config.toml
arch = "jasper"
model = "CTC audio transcriber"
dataset = "read English sentences (LibriTTS-R)"
train_examples = 15625
gain_aug_db = 10
input = "waveform_16khz"
tokenizer = "char"
vocab_size = 32
norm = "batchnorm"
hidden_act = "elu"
channel_attention = "eca"
drop_path = 0.1
depths = [3, 3, 3]
kernel_size = 5
wave_channels = 96
wave_strides = [5, 4, 4, 2]
widths = [128, 192, 288]
init = "kaiming_normal"
residual_init = "none"
optimizer = "soap"
beta2 = 0.95
learning_rate = 0.0026
beta1 = 0.95
shampoo_beta = 0.95
eps = 1e-08
precondition_frequency = 10
max_precond_dim = 1536
merge_dims = true
one_sided = false
adamw_lr_other_params = 0.0013
max_grad_norm = 1.0
max_steps = 5400
batch_size = 128
epochs = 44.2
lr_schedule = "cosine"
final_lr_fraction = 0
warmup_steps = 540
weight_decay = 0.2
adamw_weight_decay_other_params = 0.01
Rows from block 2 of a small CTC audio transcriber, named by matrix and row number. Rows with one number belong to one channel. Each number is 128 + 24 x the weight over its row's rms, rounded and kept within 0 to 255. All counts start at 0.
Before each channel's rows are labels from the 100 clips, of 14976, where the channel reaches its highest value: "top examples" is what is common among them; "loudest band" is the band of the loudest frequency at the time of the peak. Only what is clearly more common there than usual is listed. The data: read English sentences (LibriTTS-R). In brackets: how many of the 100, against the usual share in percent.
# convs0: first width-5 conv (model.blocks.2.convs.0.weight, 128x128x5, each kernel summed), inputs 0-127
# convs1: second width-5 conv (model.blocks.2.convs.1.weight, 128x128x5, transposed, each kernel summed), outputs 0-127

top examples: voice: female (86 vs 52.4)
loudest band: 1000 to 2000 Hz (49 vs 2.4)
convs0.50 [ 96 137 107 127 169 157 126 110 125  97 162 125 147 141 114  98 145 132 129 120 100 137 109 103 166 116 131 141 110 139  86 134 160 141 118 136 166 124 102 103  68 138 137 143 126 145 132 121  77  62 132 111 161 107 162 114 102 101  74  57 126 148 134  91 100 126 153 137 113 111 118 132 120 118 154 120 154 163 109 136 135 139 157 142 114 114 158 130 185  98 151 116  97 117 149 106 120 134 125 153 147 156 121 131  90 142 118 191 136 104 126 122 135 100 129  98 128 134 122  82 124 126 147 142 149 158 103 116]
convs1.50 [ 94 106 111 128  91 100 125 121 101 160 119 158 135 130  91 171 102 114 146 166  90 134 130 113 105 104  94 129 177 130 135 136 150 158 145 127 118 120 117 122 111  74 124 119 164 121 122 114 121 137 135 164 157 122 157 157 123 150 107 109 135 133 132 114 110 173  95 106 129 179 151 101  95  98 165 129 118 133 115 121 100 128 115 120 157 151 118 119 112  87 127 131 146 134 133 154 136 173  90 131 175 136  56 115  99 140 142  65 149 121 139 156 127 146 117 161 127 110  86 109 101 163 125 151 118 129 124 106]

top examples: voice: male (73 vs 47.6)
loudest band: 4000 to 8000 Hz (61 vs 5.7)
convs0.107 [133 168 135 132 123 111 156 131 158 133 114 132 103 141 146 140 131 122 126 106 126 113 166 129 107 103 138 105 119 189 163 114 133 152 102 138 137 111 162 141 160 156 150 130 163 135 189 119 127 161 128 144 129 133  82  97 177 172 180 182 128 142 135 117 169 113 171 116 125 139 140 158 117 139 143 143 117 109 153 129 108 113  83 122 134 111 121 179 136 129 124 123 175 187 124 136 119 159 130 111 162 138 134  95 131 195 149 125 132 160 117 153 145 141 117 105 134  96 123 134 127 149 147 129 126  97 160 146]
convs1.107 [154 125 104 118 129 104 112  85  92  98 109 120 137 158  74 128 104 113 133 155 134 144  95 137 138 112 144 141 133 122  95 122  83 183 133 150 161 154 125 100 104  86 131 137  98 108  98  91  96  91 139 110 131 143 126  93 115  95 104 103 136 116 143 115  88 180 123 145 120 143 120 142 156 125 110 108 103 148  90 164 118 178 170 137 143 120 101 139 111 127 136 124 101 115  86 126 127  88 110 138 106 148  81 133 111  86 145 129 139 113 126  92  98 160 128 183 120 134 120 146 157 137 146 104  92 134 132 122]

top examples: voice: male (83 vs 47.6)
loudest band: 250 to 500 Hz (37 vs 13.4)
convs0.74 [124 126  93 102  99 104 105 154 155 105  79 111 115 100 184 106  88 113 136  77 110 129 137 134 140 138 123 124 119  94 143 121 119 121 107 138 160  92 130 154  92 149 129 136 116 129 106 155 161  91 106  98 139 115 124 131 117 130 153  93  84 100 115 156 131 109 139 139 123 128 144 171 140 113 158  59 171 155 131  71  90 127 111 137 166 165 126 109 116 156 146 133 144 127 130 125 138 151  75 109  96 117 160 124 151 109  97 102 115 146 110  89 117 125 143  97 123 145 138 135 127 107 125  85 124 110 110 102]
convs1.74 [117 147  89 127 171 122 146 164 138 122 102  93 101 138 115 142 154 138  89 135 124 123 109  95 160 131 145 123 107  99 164 107 125 120  68 157 122 104 132 167 147 120 130  86 119 111 143 143  91 149 124 134  86 139 113 118 150  96 144 157 138 120  84 153 139 123 195 111 123 144 158 136 139 147 107 110 141  78 166 148 106 153 123 136 101 141 150 156 156 129 118  98 146 116  75 101  86 139 140 123 133 126  79 118 169 119 154 142 130 144 111 117 125 112 130 103 130 170 164 133 105  77 159 130 147 145 133 123]

top examples: voice: female (85 vs 52.4)
loudest band: 4000 to 8000 Hz (70 vs 5.7)
convs0.63 [134 133 181 129 148 136  79 114  90  96 179 131 132 157 108 135 129 130 122 144 123 179 147 126 136 122 141 141 143 142 100 169 114 141 165 104 129 131 143 144 118 107 147 136 177  56 145 126 158 102 136 147 123 110 103 106 128  82  99 110 125 152 118 160 116 169 118 112 119 142 136 118 173 132  84 106 106 134 136 118 123 148 151 121 136 138 110 160 121 129 115 129 102 130 127 118 146 152 141 111 110 155 136 191  88 164 148 128 138 164 163 113 115  71  87 116  75 109 127 123 143 123 146 164 116 133 130 111]
convs1.63 [109 136 121 122 138 103 147  97 106  94  98 130 138 127 118 118 104 180 136 158 122 122 141 149 108  74 124 148 143 132 142  89 119 147  99 172 152 102 163 148  92 142 135 143 106 125 100 130 110 145 143 116 147 191 137 135 160  96 171 125 114 131 139 169 101 111 161 138 102 132 120 148  73 124 150 108 131 120  90 143 134  91  95 119 165 109 110 102 142 125 163 117 143 124  87 100 141 132 133 131 142 140 115  89 148  84 126 142  45  95 101 121 147 111 123  86 131 145 120 110 127 123 116 131 136 117  91 133]

top examples: voice: female (79 vs 52.4)
loudest band: 4000 to 8000 Hz (48 vs 5.7)
convs0.32 [147 125  85 143 129 101 136 111 135 111 154 107  95 131 103 109 126 131 144  93  89  73 149  99 147 136 109 123 119 131 117 143  93 102 127 125 133  89 152 105 137 166 143 136 133 142 102 161 163  85  83 119 133 136 155  86 129 123 129 121 138  69  81 139 136 101 131 130 142 140  92 152 105  93 152 135 144 132 118  90 193 161 118 131 145 116 117 120 133  80 128 150 120 156 119 162 127 119  89  58  99 123 122 147 113 141 149 103 114 111 133 148 167 110 143 155 105 158 123 133 134 118 129 166 114 111 103 153]
convs1.32 [141 129 155 152 152 157 101 160 145 114 135 115 129 112 138 157 169 124 167 138 104 118 145  87  96 147 126 114  80 117 148 140 138 158 163 134 178  99 128 109 148 115 123 123 103 119 142 142 131  99 127 123 157 130 127 149 126 124 157 146 108 165 149 161 101 126  99 127 124 141 154 112 144  93 162 115 168 122 191 133  90 105 117 124  56 122 150 111 131 153 137 159  82 110 140 141 151 158 188 135 156 134 140 125 137 103 119 147  98  94 128 141  85 152 175  92  87 132 125 132 130 113 134 125 159 127 125 112]

top examples: voice: male (89 vs 47.6)
loudest band: 4000 to 8000 Hz (36 vs 5.7)
convs0.93 [122 111 148 136 118 142 154 115 142 153  51 103  72 150  96 124 164  99  92 119 119  81 100 123 176 137 139 127 141 122 153 104 138 104 102 100 142 115 123 145 143 108 142 158 137 167 111 145  80 108 140 105 135 107 148 123 142 164 144 141 137 126  77 122 108 128 134 154 160 135 136 132 120  96 160 136  86 126 163 143 153 125  91  98 144 150 117  83  95 116 172 103 148 119 115 116  96 127 114 129 137  90  76 129 161 104 141 106 123 147 158 130 143 131 148 127 118 151 111 133  97 160 118 123 151 110  84 117]
convs1.93 [ 98 103 150 115 151  88 161 115 137  96 161 196 109 111 150  88  80  95 129 153 158 128 121 119 124 114 118 104 137 133 136 103 129 149 118 166 129 116 137 120  87 127  96 121 143 141  97  87 135 165 124 120 162 155  95 107 157 148 149  97 143 137 119 134 131  91 115 121 156  99 137 119 154 127  76 147 150 120 122 140 149 106 162  82 144 129 133 153 142 174 114 140  99 132 113 110 147 140 130 106  88 183  78  83 141 106 139 141 123 114 133 150 148 139 133  96 150 150 105 130 106 110 129 167 128 106 165 127]

top examples: voice: male (81 vs 47.6)
loudest band: 4000 to 8000 Hz (31 vs 5.7)
convs0.111 [ 88 138  85 148 125  88 136 160 190 136 152 118 120  84 137 103 123 157 128 141 140 111 163 134 132 149 177 109 150 142 134 152 110 120 147 113 189 143 137  97 104 125 116 150 129 121 133 132 155 114 116 122 141 116 163 160 132 134 139 150 145 142 166 141 169 136 109 133 124 132 172 110 114 128 168  91 118 124 144 131 134 115 114 157 171 148  89 122 137 128 113 138 115 142 114 104 127 105 119  45 128  99 173 114  90 130 109 121  99 139 132 151 119 129  86 120 139  77 102 113 144 146 150 121  71 127 125 105]
convs1.111 [104 188 164 122 125 112  93 123  96  90 131 119 134  71 127 138 139 121 115  88 126 120 141 120 128 104 127 107 103 170  89 112 141 118 164 143 120 124 162 122 147 167 144 117 127  80 114 112 113 144  81 147 113 160 100  86 114  70 106 134 109 158 157 146 131  92 102 157 123 101 108 125 115 124 103 123 107  82 135 114 115  85 145 110 122 146 166 122 130 151  88 144 161 107 153 102  91 141 150  68 131 125 129 133 146 111 105 117  97 126 165 132 154  96 116 142 118 124 166 159 140 126 127 141 115 118 118 137]

top examples: voice: female (81 vs 52.4)
loudest band: 4000 to 8000 Hz (80 vs 5.7)
convs0.110 [102 107 110 110 163 100 154 120 120 105  99 119 177 161 121 137 130 115 162 117 134 169 128 136 102  69 154 102 136  88 104 160 173 135 121  90 122 147 129 133  99 103 113 103 182 148 116 101 155 119 166 154 108 112 112 109  90 162 173 145 129 177 119  91 131 179 138 124 127 146 189 154 181 138 115 122 102 121 114 126 124 120 111  80 139 155 136  93 134 132 138 126 105 110 162 134 118 123 149  86 123 117 115 144 112 131 125 149 131 145 115 132 126 144 111 138  97 123 131 124 151 176 139 132 149 129 133  97]
convs1.110 [148 120 116 120 120 123  98 121 102 140 125 109 101 115 133 110 161 132 141 132  85  99  98 164 148 135 140 154 117 130 146 103  99 165 124 170 116 143 132 146 133 138 114 124  97 141 152 138 115 107 127 123 125 154 161 150 112 113 122  92 102  82 142 114  94 103 149  93 122 136  73 144  74 146 110 183 158 114 164 132 131 145  67 191 106 122 114 122 101 123 116 144 145 139  95 142 135 131 140 157 173 115 206 139 131 169 124 102 140 127 138 117 114 105 124 108 119 165 126 115 146 125  77 145 107 131 143 120]

top examples: voice: male (75 vs 47.6)
loudest band: 4000 to 8000 Hz (27 vs 5.7)
convs0.60 [138 106 126 116 150 158 155 141 152  78 168 141 131 119 153 133 103 111 143 151 182 144  93 106 110 144 123 110 142 128 108 115 134  87 136 134 102 151 120 117 103 173 126 144 134 131 119 141 128 137 110 171 134 146 138 109  78 119 134 130 112 110 112 148 121 183 133  90 133  77 138 185 124 119 119 127 118 142 133 148 137 115 131 132 134 104  94 118 129 121 149  87 139 145 131 153 135 172  87 155 128 164  33 110 132 111 148 102 106 115 135 129  90  78 124 117 132 142 138 155 112 145 131  84 134  86 112 138]
convs1.60 [120 100 129 154 127 133 147  80  89 148 102 136 162 134  79 136 154 160  89 103 114 115 105 132  94 132 139 123 156 133 147 144 166 159 123 179 155 124 130 117 119 153 110 154 121 105 114 136  92 102 129 174 147 134 127 135 143 157 149 116 135 129 118 139 102 104 142 139 103  67 108 129 114 128  99 126 134 109 148 133 142 119 138 112 182 182 108 161 121 146 103 141 120 148 142 100 113  98 125 119 106  96  32 134 148 110 123 153 136 120 109 157 152 110 151 169 139 144 112 145 159  93 136 149 108 131 129 110]

top examples: voice: female (84 vs 52.4)
loudest band: 4000 to 8000 Hz (44 vs 5.7)
convs0.29 [147 142 152  77 124 145 145 134  80 142 113 152 124 119 112 136 105 155 141 118 150 147 137 122 138 119 129 137 151 121 123 122 135 163 139 139 161 100 102 132 144 126 160 141 114 107 194 118 150  83 164 178 128 118 155 135 130 122 126 113 122 140 165 136  89 132 174 143  94 150 136 140  97  85 145 129 122 122  84 105 118 135  96 156 143 143 164 162 140 113 136 118  89 157 102 138 137 146 146 122 164 157 125 117 123 147 133 150 115 129 158 161 179 135 148 161 114 110  89 120 164 178 156 179  91 109 161 114]
convs1.29 [137 151 106 145 119 125 140  85 132 100 126 138 134 166 131 149 116  57 158 118  68  94 121 116 119 170 141 145  93 106 105 162 139 104 137  92 121 130 102 156 117 134 114 128  87 152  81 124 109 152  84 142 134  91 114 130  94  94 148 133 111 102 121  98 126 170  82 136 131  87 107 147 108 159 144 145 148 108 127  96 130 116 108 108 143 126 143 135 143 129 131 123 168 140 108 144 106 106 139 114 120 144 144  93 134 122 134 147 185  72 132  84  87 127 145 100 125 107 156 106 103 125 107 136 134 156 109 125]

top examples: voice: female (84 vs 52.4)
loudest band: 500 to 1000 Hz (28 vs 6.6)
convs0.80 [128 110 139 114 175 102 102  99 118 109 101 150 114 126 138 187 131 114  88 117 130  98 126  84 128 159 117 128 134 127 131 108 120 136 146 163 128 129 149 160 129 155  90 123 106 172 101 104 140 118 121 119  71 120  95 129 140 144  95 100 139 103 142 120 112 138  91 104 144 145 169  77 130 144 109 106 154 122 120 115 148 146 123 164 120 142 111 155 126  68 136 133 111 103 176 128 135 159 130 113 143  64 109 155 131  93 131 135 182 120 125 115 131 119 121 160 116 174 115 164 146 126  88 115  83 120 129 143]
convs1.80 [135 117 113 148 147 113 143 120 114 126 149 141 139 122 109 157 116 116 168 141 116 169 113 172  74 125 132 128 169 135 162 156 130 157 143  89 119 123  96 147  69 137 124 132 134 143 111 138 121 135 144 136 215 109 140 166 112 158 100 139 146 128 143 106  89 119  91 126 160 127 132 159 130 151 105 121 100 121 116 135  89 138  85  57 152  66 127 132  94 112 140 130  99 109  98 132 109  92 125 133  97 119 102 118 120 132 118 138 133 154  66 141 103 124 127 118 115 137 152 113 155 121 144 128 146 127 117 147]

top examples: voice: female (96 vs 52.4)
loudest band: 250 to 500 Hz (35 vs 13.4); 500 to 1000 Hz (33 vs 6.6)
convs0.27 [125  99 127 117 143 137  57 116  95 107  84 113 133 116 126 155 115  98 156 101 156 134 157 132  99 112 128 150  94 128 143 127 126 128 158  90 121 150 130  99 117 112 116 158 135 125  71 134 167  98 128 148 104 102 124 175 128 121 119  99 128 151 144 146 147 149 110 128 126 171  99  49 158 138 112 123 135 144 107 114 110 156 181 131 104 100 106 173 138 131 168 146 132 107 147 142 134 147 169 118 100 116 146 179 126 149 112 147 161 116 168 128 127 105 148 163 115 128 140 137 124 123 158 141  93 140 137 146]
convs1.27 [133 137 148 132 158  91 131 119 143  97 127 138 129 156 123 146 161 127 110 124 146 128 118 118 132  87  99 127 150 141 100 129  98 170  96 126 146 143 133 131 117 128 150  86 120  75  68 146 122 125 134 124 126 111 119 123 119  67 133 101 150 110 133 114 111 152 125 113  99 112 117 165 163 126 131  99 128 118 156 176 130 154 103 113 143  90 141 127 126 113 166  50 151 178  92 152 141  97 159 110  68 112  98 140 100 112 123 131 127 113  76 118 127 175 130 126 145 129 107 107 149 154 120 109 114 126  92 114]

top examples: voice: female (92 vs 52.4)
loudest band: 500 to 1000 Hz (42 vs 6.6)
convs0.97 [120 102  99 106 144 115  87 132  85  93 102 134 145 123 111 165 107 135 115 117 101 134 117 140 120 108  83 138 106 100 109 109 119 145 131 118 166  87 104 163 143 105 143 167 120 125 115 108 125 113 117 116 130 124 114 119 139  94 136  90 123 143 158 124 139 137  63 116 165 152 121  89 129 119 118 122 124 108  83 102 181 131 145 135 103 132 151 153 108  86 112 112 112 121 130 162 166 184 117 131 140 156 151 143 131 127 195 144 133 134 166 145 118 107 142 101  70  94 113 101 137 103 139 165 141 113 106  99]
convs1.97 [104 126 159 129 154 127 132 135 155 142 130 144 150 149  91 130  96 137 158 136 117 152 112 136 135 155 134 134 133 101 130 122  90 155 122 131 153 109 149 106 106 117 117  89 141 123 151 190 144  87 166 114 114 106 110 193 121 146 120 138 182  94 119 162  90 123 132 146 130 144 140 165 119  98 172 134 152 153 112 166 122 183 108 153 140  84 111 155 109 148 172 139 102 180  81 177 143  79 137 147 106 124 118 149 124 130 110 125 140 124  97 158 120 120 120 123 143 130 137 144 105 140 138  95 160 132 141 121]

top examples: voice: male (74 vs 47.6)
loudest band: 250 to 500 Hz (40 vs 13.4)
convs0.68 [110  96 120 103 143 129 123 154 121 128  90 130  75 167 121 157 121 127  88 121  73 142 110 135 171 147 173 112 141 100 139  92  98 129 144 115 138 153  98 143  96 147  92 161 132 170 155  97 100 166 123 116  86 100 116 131 175 139 146 128 127 122  86 134 134 119 134 146 103 162 118 126 149  89 168 130 127 129 130 154 122 129 135  99 121 115  86 109 130 146 116  99 149  80 101 153 112 139 143 166 100  79 117 150  86 121 139 140 137 156 125 146  85 162 147 129 120 125 111  84 130 135  95 118 110 125 115 134]
convs1.68 [145 104 124 143 146 106 132 114 120 126 134 144 111 123 136 149 112  93 164 127 126  62 120 147 129 139 110 114 133 115 136  39 129  87 112 126 134 108 104 163 169 113 128 107 121 145 106 145 112 101 102 143 129 109 107 161 109 141 117 119 149 150 125  85 107 160 141 107  93 115 133 129 142 138  87 141 133 109  86  77  89 114 100 112 154 147 131 131 117 119  96 146 139 114 160 105  97 127  97 147 176 152 108 122 142  75 165 156 186 147 136 132 135 113 113 145 126 138 155 133 141 117 144 151  82 148 167 104]

top examples: voice: female (93 vs 52.4)
loudest band: 1000 to 2000 Hz (56 vs 2.4)
convs0.101 [104 131 171  91 113 121  76 166  94 124  84 146 168 116 110 120 104 148 151 142 103 167 148 121 166  76 155 135 123 112 106 119 102 145 163 138 138 165 120 149 127 125 114 134 127  93 134 142 154  85 166 131 143 145 146 122 117  99  74  85 140 150 146 151 124 115 132 125 147 135  86  66 119 128 172 116 132 151 110 108 150 121 151  93 139 121 149 164 154 145 162 139  70 115  98  94 118 152 135 159  98 153 130 148 100 120  99 122 146 122 149 147 130 143 128 132 144 125 131 112 140 161 123 152 156 140 122 135]
convs1.101 [148 139 134 120 140  99 105 120 109 157 165 124 120 120  93 166 135  95 107 139 118 132 100 112  78 147 100 167 135 152 108 153  77 142 140 120 129 162 103  88 123 120 130 112 130 149 106 112 112 136 113 103 135 107 151 107 108 134  94 104 152 105 106 120 125 161 100  94 107 140 120 168 168  99  83 170  89 123 116 144 106 139 138 134 131 145 123 140  93  74 122 130 101 139 117 131 123  70 122 113 127 152 119  68 123 164 132 124  92 137  91 119 141 158 132 135  86 126 128  97 108 109 104  71 104 125 133  94]