config = dict(
    dataset='read English sentences (LibriTTS-R)',
    arch='jasper',
    drop_path=0.1,
    lr=0.0026,
    epochs=44.2,
    final_lr_fraction=0,
)
Rows from block 2 of a small CTC audio transcriber, named by matrix and row number. Rows with one number belong to one channel. Each number is 128 + 24 x the weight over its row's rms, rounded and kept within 0 to 255. All counts start at 0.
Before each channel's rows are labels from the 100 clips, of 14976, where the channel reaches its highest value: "responds to" is what is common among them. Only what is clearly more common there than usual is listed. The data: read English sentences (LibriTTS-R).
# convs0: first width-5 conv (model.blocks.2.convs.0.weight, 128x128x5, each kernel summed), inputs 0-127
# convs1: second width-5 conv (model.blocks.2.convs.1.weight, 128x128x5, transposed, each kernel summed), outputs 0-127

responds to: voice: female
convs0.66 [117  87 127 117 132 124 150 148 134  99  85 103 171 115 153 136 113 113 138 119 160 149 148 129 133 118  97 113 151  74  81 114 132 130 128 127 103 126 121 146 134 111  96 103  65 119 114 136 147 150 106 121 139 104 104 105  99 152 139 102 158 120  99  97 115 138  85 113 152 122 136 112 113  89  98 124 154 112 107 176 150 172 143 144 115 123 111 117 107 134 136 132 116 112 139 107 129 139 155  91  86 111 108 162 144 152  81 118  77 122 164 102 107 104 147 120 115 129 123 119 140 106 136 188 140 156 114 196]
convs1.66 [130 131 128 159 106 115 122 111 128  98 133 151 168 139 133 167 147 154 122 143 144 121 141 142 139 135 123 168 156 115 180 122 141 150 117  90 141 104 107 124 101 124 159 158 125 121 103 119 185  97 159  84  87 151  86 159 147 107  97 191 149 122 164 138 135 125 159 131 169 114 126 162 180 140  99 138 128 176 122 165 124 130 119 127 187 103 155 138 128 102 150 115 153 135 127 165 108 147 116 111 128 132 108 129  90 105 150 124 147 106 156 128 133 140 160 119 121 101 154 169 122 118 140 124 125 130  74 133]

responds to: voice: male
convs0.57 [ 75 191 171 150 113 129 119 149 147 157 187 165 125 101 135 122 132 160  88 142 147 161 127 135  88 166 117 131 173 102 150 133 110 149 113 152  94  91 106 117 158 100 156 128 121 108 120 103 134  82 130 178 137 172 150 125 141 136 125 130 158 132 165 114 138  99 120 107  77  92 122 121 106 166 103 120 135 113  82 145 123 139  94 159 143 139 101 112 119 128 163 120 110 116 141  89 128 156 138  96 153 138 121 108 119 138 107 101 107 153 111 104 121 113 150 108 140 116 101 140 132 134 139  96 113 124 129 116]
convs1.57 [125 127 162 143 119  94 138 141  95 123 123 138 125  69 105 124 177 115 141 106  87 144 141 101 112 111 151 119 137 115 122 135 162 128 177 157 121 104 132 137 129 109 141 107 134  92 115 116 130 106 132 161 101 120 158 122 121 136 123 115 125  95 143 142 144 112 156 131  75 169 112 114 100 112  91  94 131 113 149  95 125  73 119 146 111 153  77 157 131 152 124 125 154 148 170 158 110 143 121 144 133  86 135 122 102 153  82 104 126 149 135 111 144 100  98 112 112 100 186 103  74 138 102 123 137 174 119 106]

responds to: voice: male
convs0.52 [121 153 114 100 118 118 124 151 113 124 108 129 126 107 132  84  69 133  96 121 132 143 108 116 124 108 139 147 126  81 134 147 163 126 102 147 155 162  56 132  93 124 142 151 133 160 131 117 160 110 138 111 156 116 177 119  93  99  96  85 161 163 149 165 116 114 176 154 134 144 128 114 103 133 101 100 137 155 110 152 120 101 128  75 149 112 116 154 145 107 132 123  97 153 139 118 112 132 102 109 113 123 137 142 124 157 122 135 142 209 120 124 123 137 134 127 106  83  91 110 132 126  91 110 132 146 128  93]
convs1.52 [166 129 155  93 126  98 139  97 117 111 145 126 114 145  91  79 151 155  80 127 105 146 148 108  97 129  84 107 132 167  99 135 143 110 123 122 143 113 122 112 117 122 128 114 104 132 145 119  72 123 137 148 116 117 163 142 143 180 121 122 143 175 141 130 130  95  75 102 107 134 166 100 132 131 123 143  86 110  91 154 145 133 138 116 106 168 133 127  82  83 125 131  89 126 112 114 101  91 130 119 146 142 103 127 125  87 180 121 118 113 115 104 147 124 136 167 116 121  94 101 147 165 108 135  76 142 126 153]

responds to: voice: male
convs0.56 [ 97 108 129  97 102 119 138 139 115 131 164 131 106 104 144 141 100 121 126 137 142 119 124 149 107 127 106 155  96 133 165 126 141 114 135 106  91 145 156 133 104 137 146 136 114 108  91 159 142 181 129 135 110  80  88 141 136 110  91 137  84 152 145  82 106 170 122 105 149 104 166 140 155 136 119 118 116 123 142 144 122 145 151 118 146 135 108  98 144 141 131 116 118 104  99  53 147 131 116 127 161  89 167 139 118 115  70 124 120 131  96 142 107 115 105 123 184 140 152 106 128 166 106 137  55 129 134 136]
convs1.56 [157 176 158 121 123 128 148 132 114 158 107 142 151 130 124 139 137 137 141 164 140 109 127 140 135 162  89  99 154 146 104 116 145 141 111 127 129 134  85 117 121 121 128 139 119 142 161 116 136 146  90 138 147 141 118 189 130 154 146  96 106 139  91 126 116 115 109 128  79 170 100 128 135  91 109 188 173 108 119 109 124  84  98 138 105 141 188 126 139 100  90 152 100  97 146 118 115 145  93 134 129 117  99  83 143 104 177 153 131  89 149 133 112 154 103 145  84 139 141 166 140 119 116 115 110 117 117  90]

responds to: voice: female
convs0.12 [152  96 136 117 160 111  87 143 154 152 154 133 162 135 140 143 124 147  84 120 138 137 145 112 124 177  97 125 119 102 133 145 119 102 123 108 136 119 154 123  96 104 145 118 139 115  75 132  94 173 122 129 118  98 138 123 156 111 167 158 153  79 104 123  78 114  89 173 140 118 127  98 129  98  98 148 108 132 119 137 100 157 107 136 107 123 137  79 106  83 117  96 114  93 181 155 166 133 131 136 128 109 114 127 105  94 143 141 134 138 116  98 160 117 165 121 113 118 154  90 116  88 105  94 146 111 120  97]
convs1.12 [134 106 143 122 119 116 128 138 142 148 103 181 122 123 114 170 127 112  91 165  82 131 147 145 135 159 104 135 142 126 148 137 124 166 180 104 139 172  94 159 166  77 129 109 122 107 103 154 122 112 121 128 111 116 119 131 133  90 142 114 175 140 146 119 136 166 124 165 139 101 160 115 131 142  99 144 137 188 137 102 112 137 138 117 150 147 124 183 164 120 150 153 158 110  81 155 140 135 155 135 141 128 144 163 147 173 133 117 146 124 121 118 149 138 111 132 158 121 115 157 115 132 116  73 118  84 176 118]

responds to: voice: male
convs0.25 [163  82 139 143 100  79 147 108 123 156 128 142 116 142 108 129 125 131  87 176  92  98 153  95 132 131 163  92 141 123 175 125  97 152 126  97 149 164 125 127 121 137 123 154 145  80 125 143 158 168 102 139 157 111 123 138 122 165  95 145 163 136 114 132 155 115 132 133 128 140 125 127 138 171 150 167 118 142 119  89 101 164 134 107 160 124 117 118 119  87 144  79 136  70 110 106 121 108 148 169  95  86 135 139 117 132 142 121 163 168 132 119 133 100 151 143 139  97 131 132 144 160 141 167 131 129 146 109]
convs1.25 [117 135 134 141 110 159 112 185  89  90 147 133  99 133 126  98 122 124 114 145 133 141 108 129 123 119 112 117 108 126 140  98 116 139 131 163 103  67 118 119 190  95  84 108 133 172 124 105 109 129 167 148  90  99 121 101 118 121 145 114  96 172 151 143 145 131 100 125 130 131 128  90 109 159  90 127 164 123 130 143 118  96 122 123  97 136 140 108 213 135 112 109 114 135 133 133 133 154 145 135 111 113  90 121 128 129 129 143 162  95 117 124  99 160 158 140 126 175  91 134 152  86 132 134 147 120  82 134]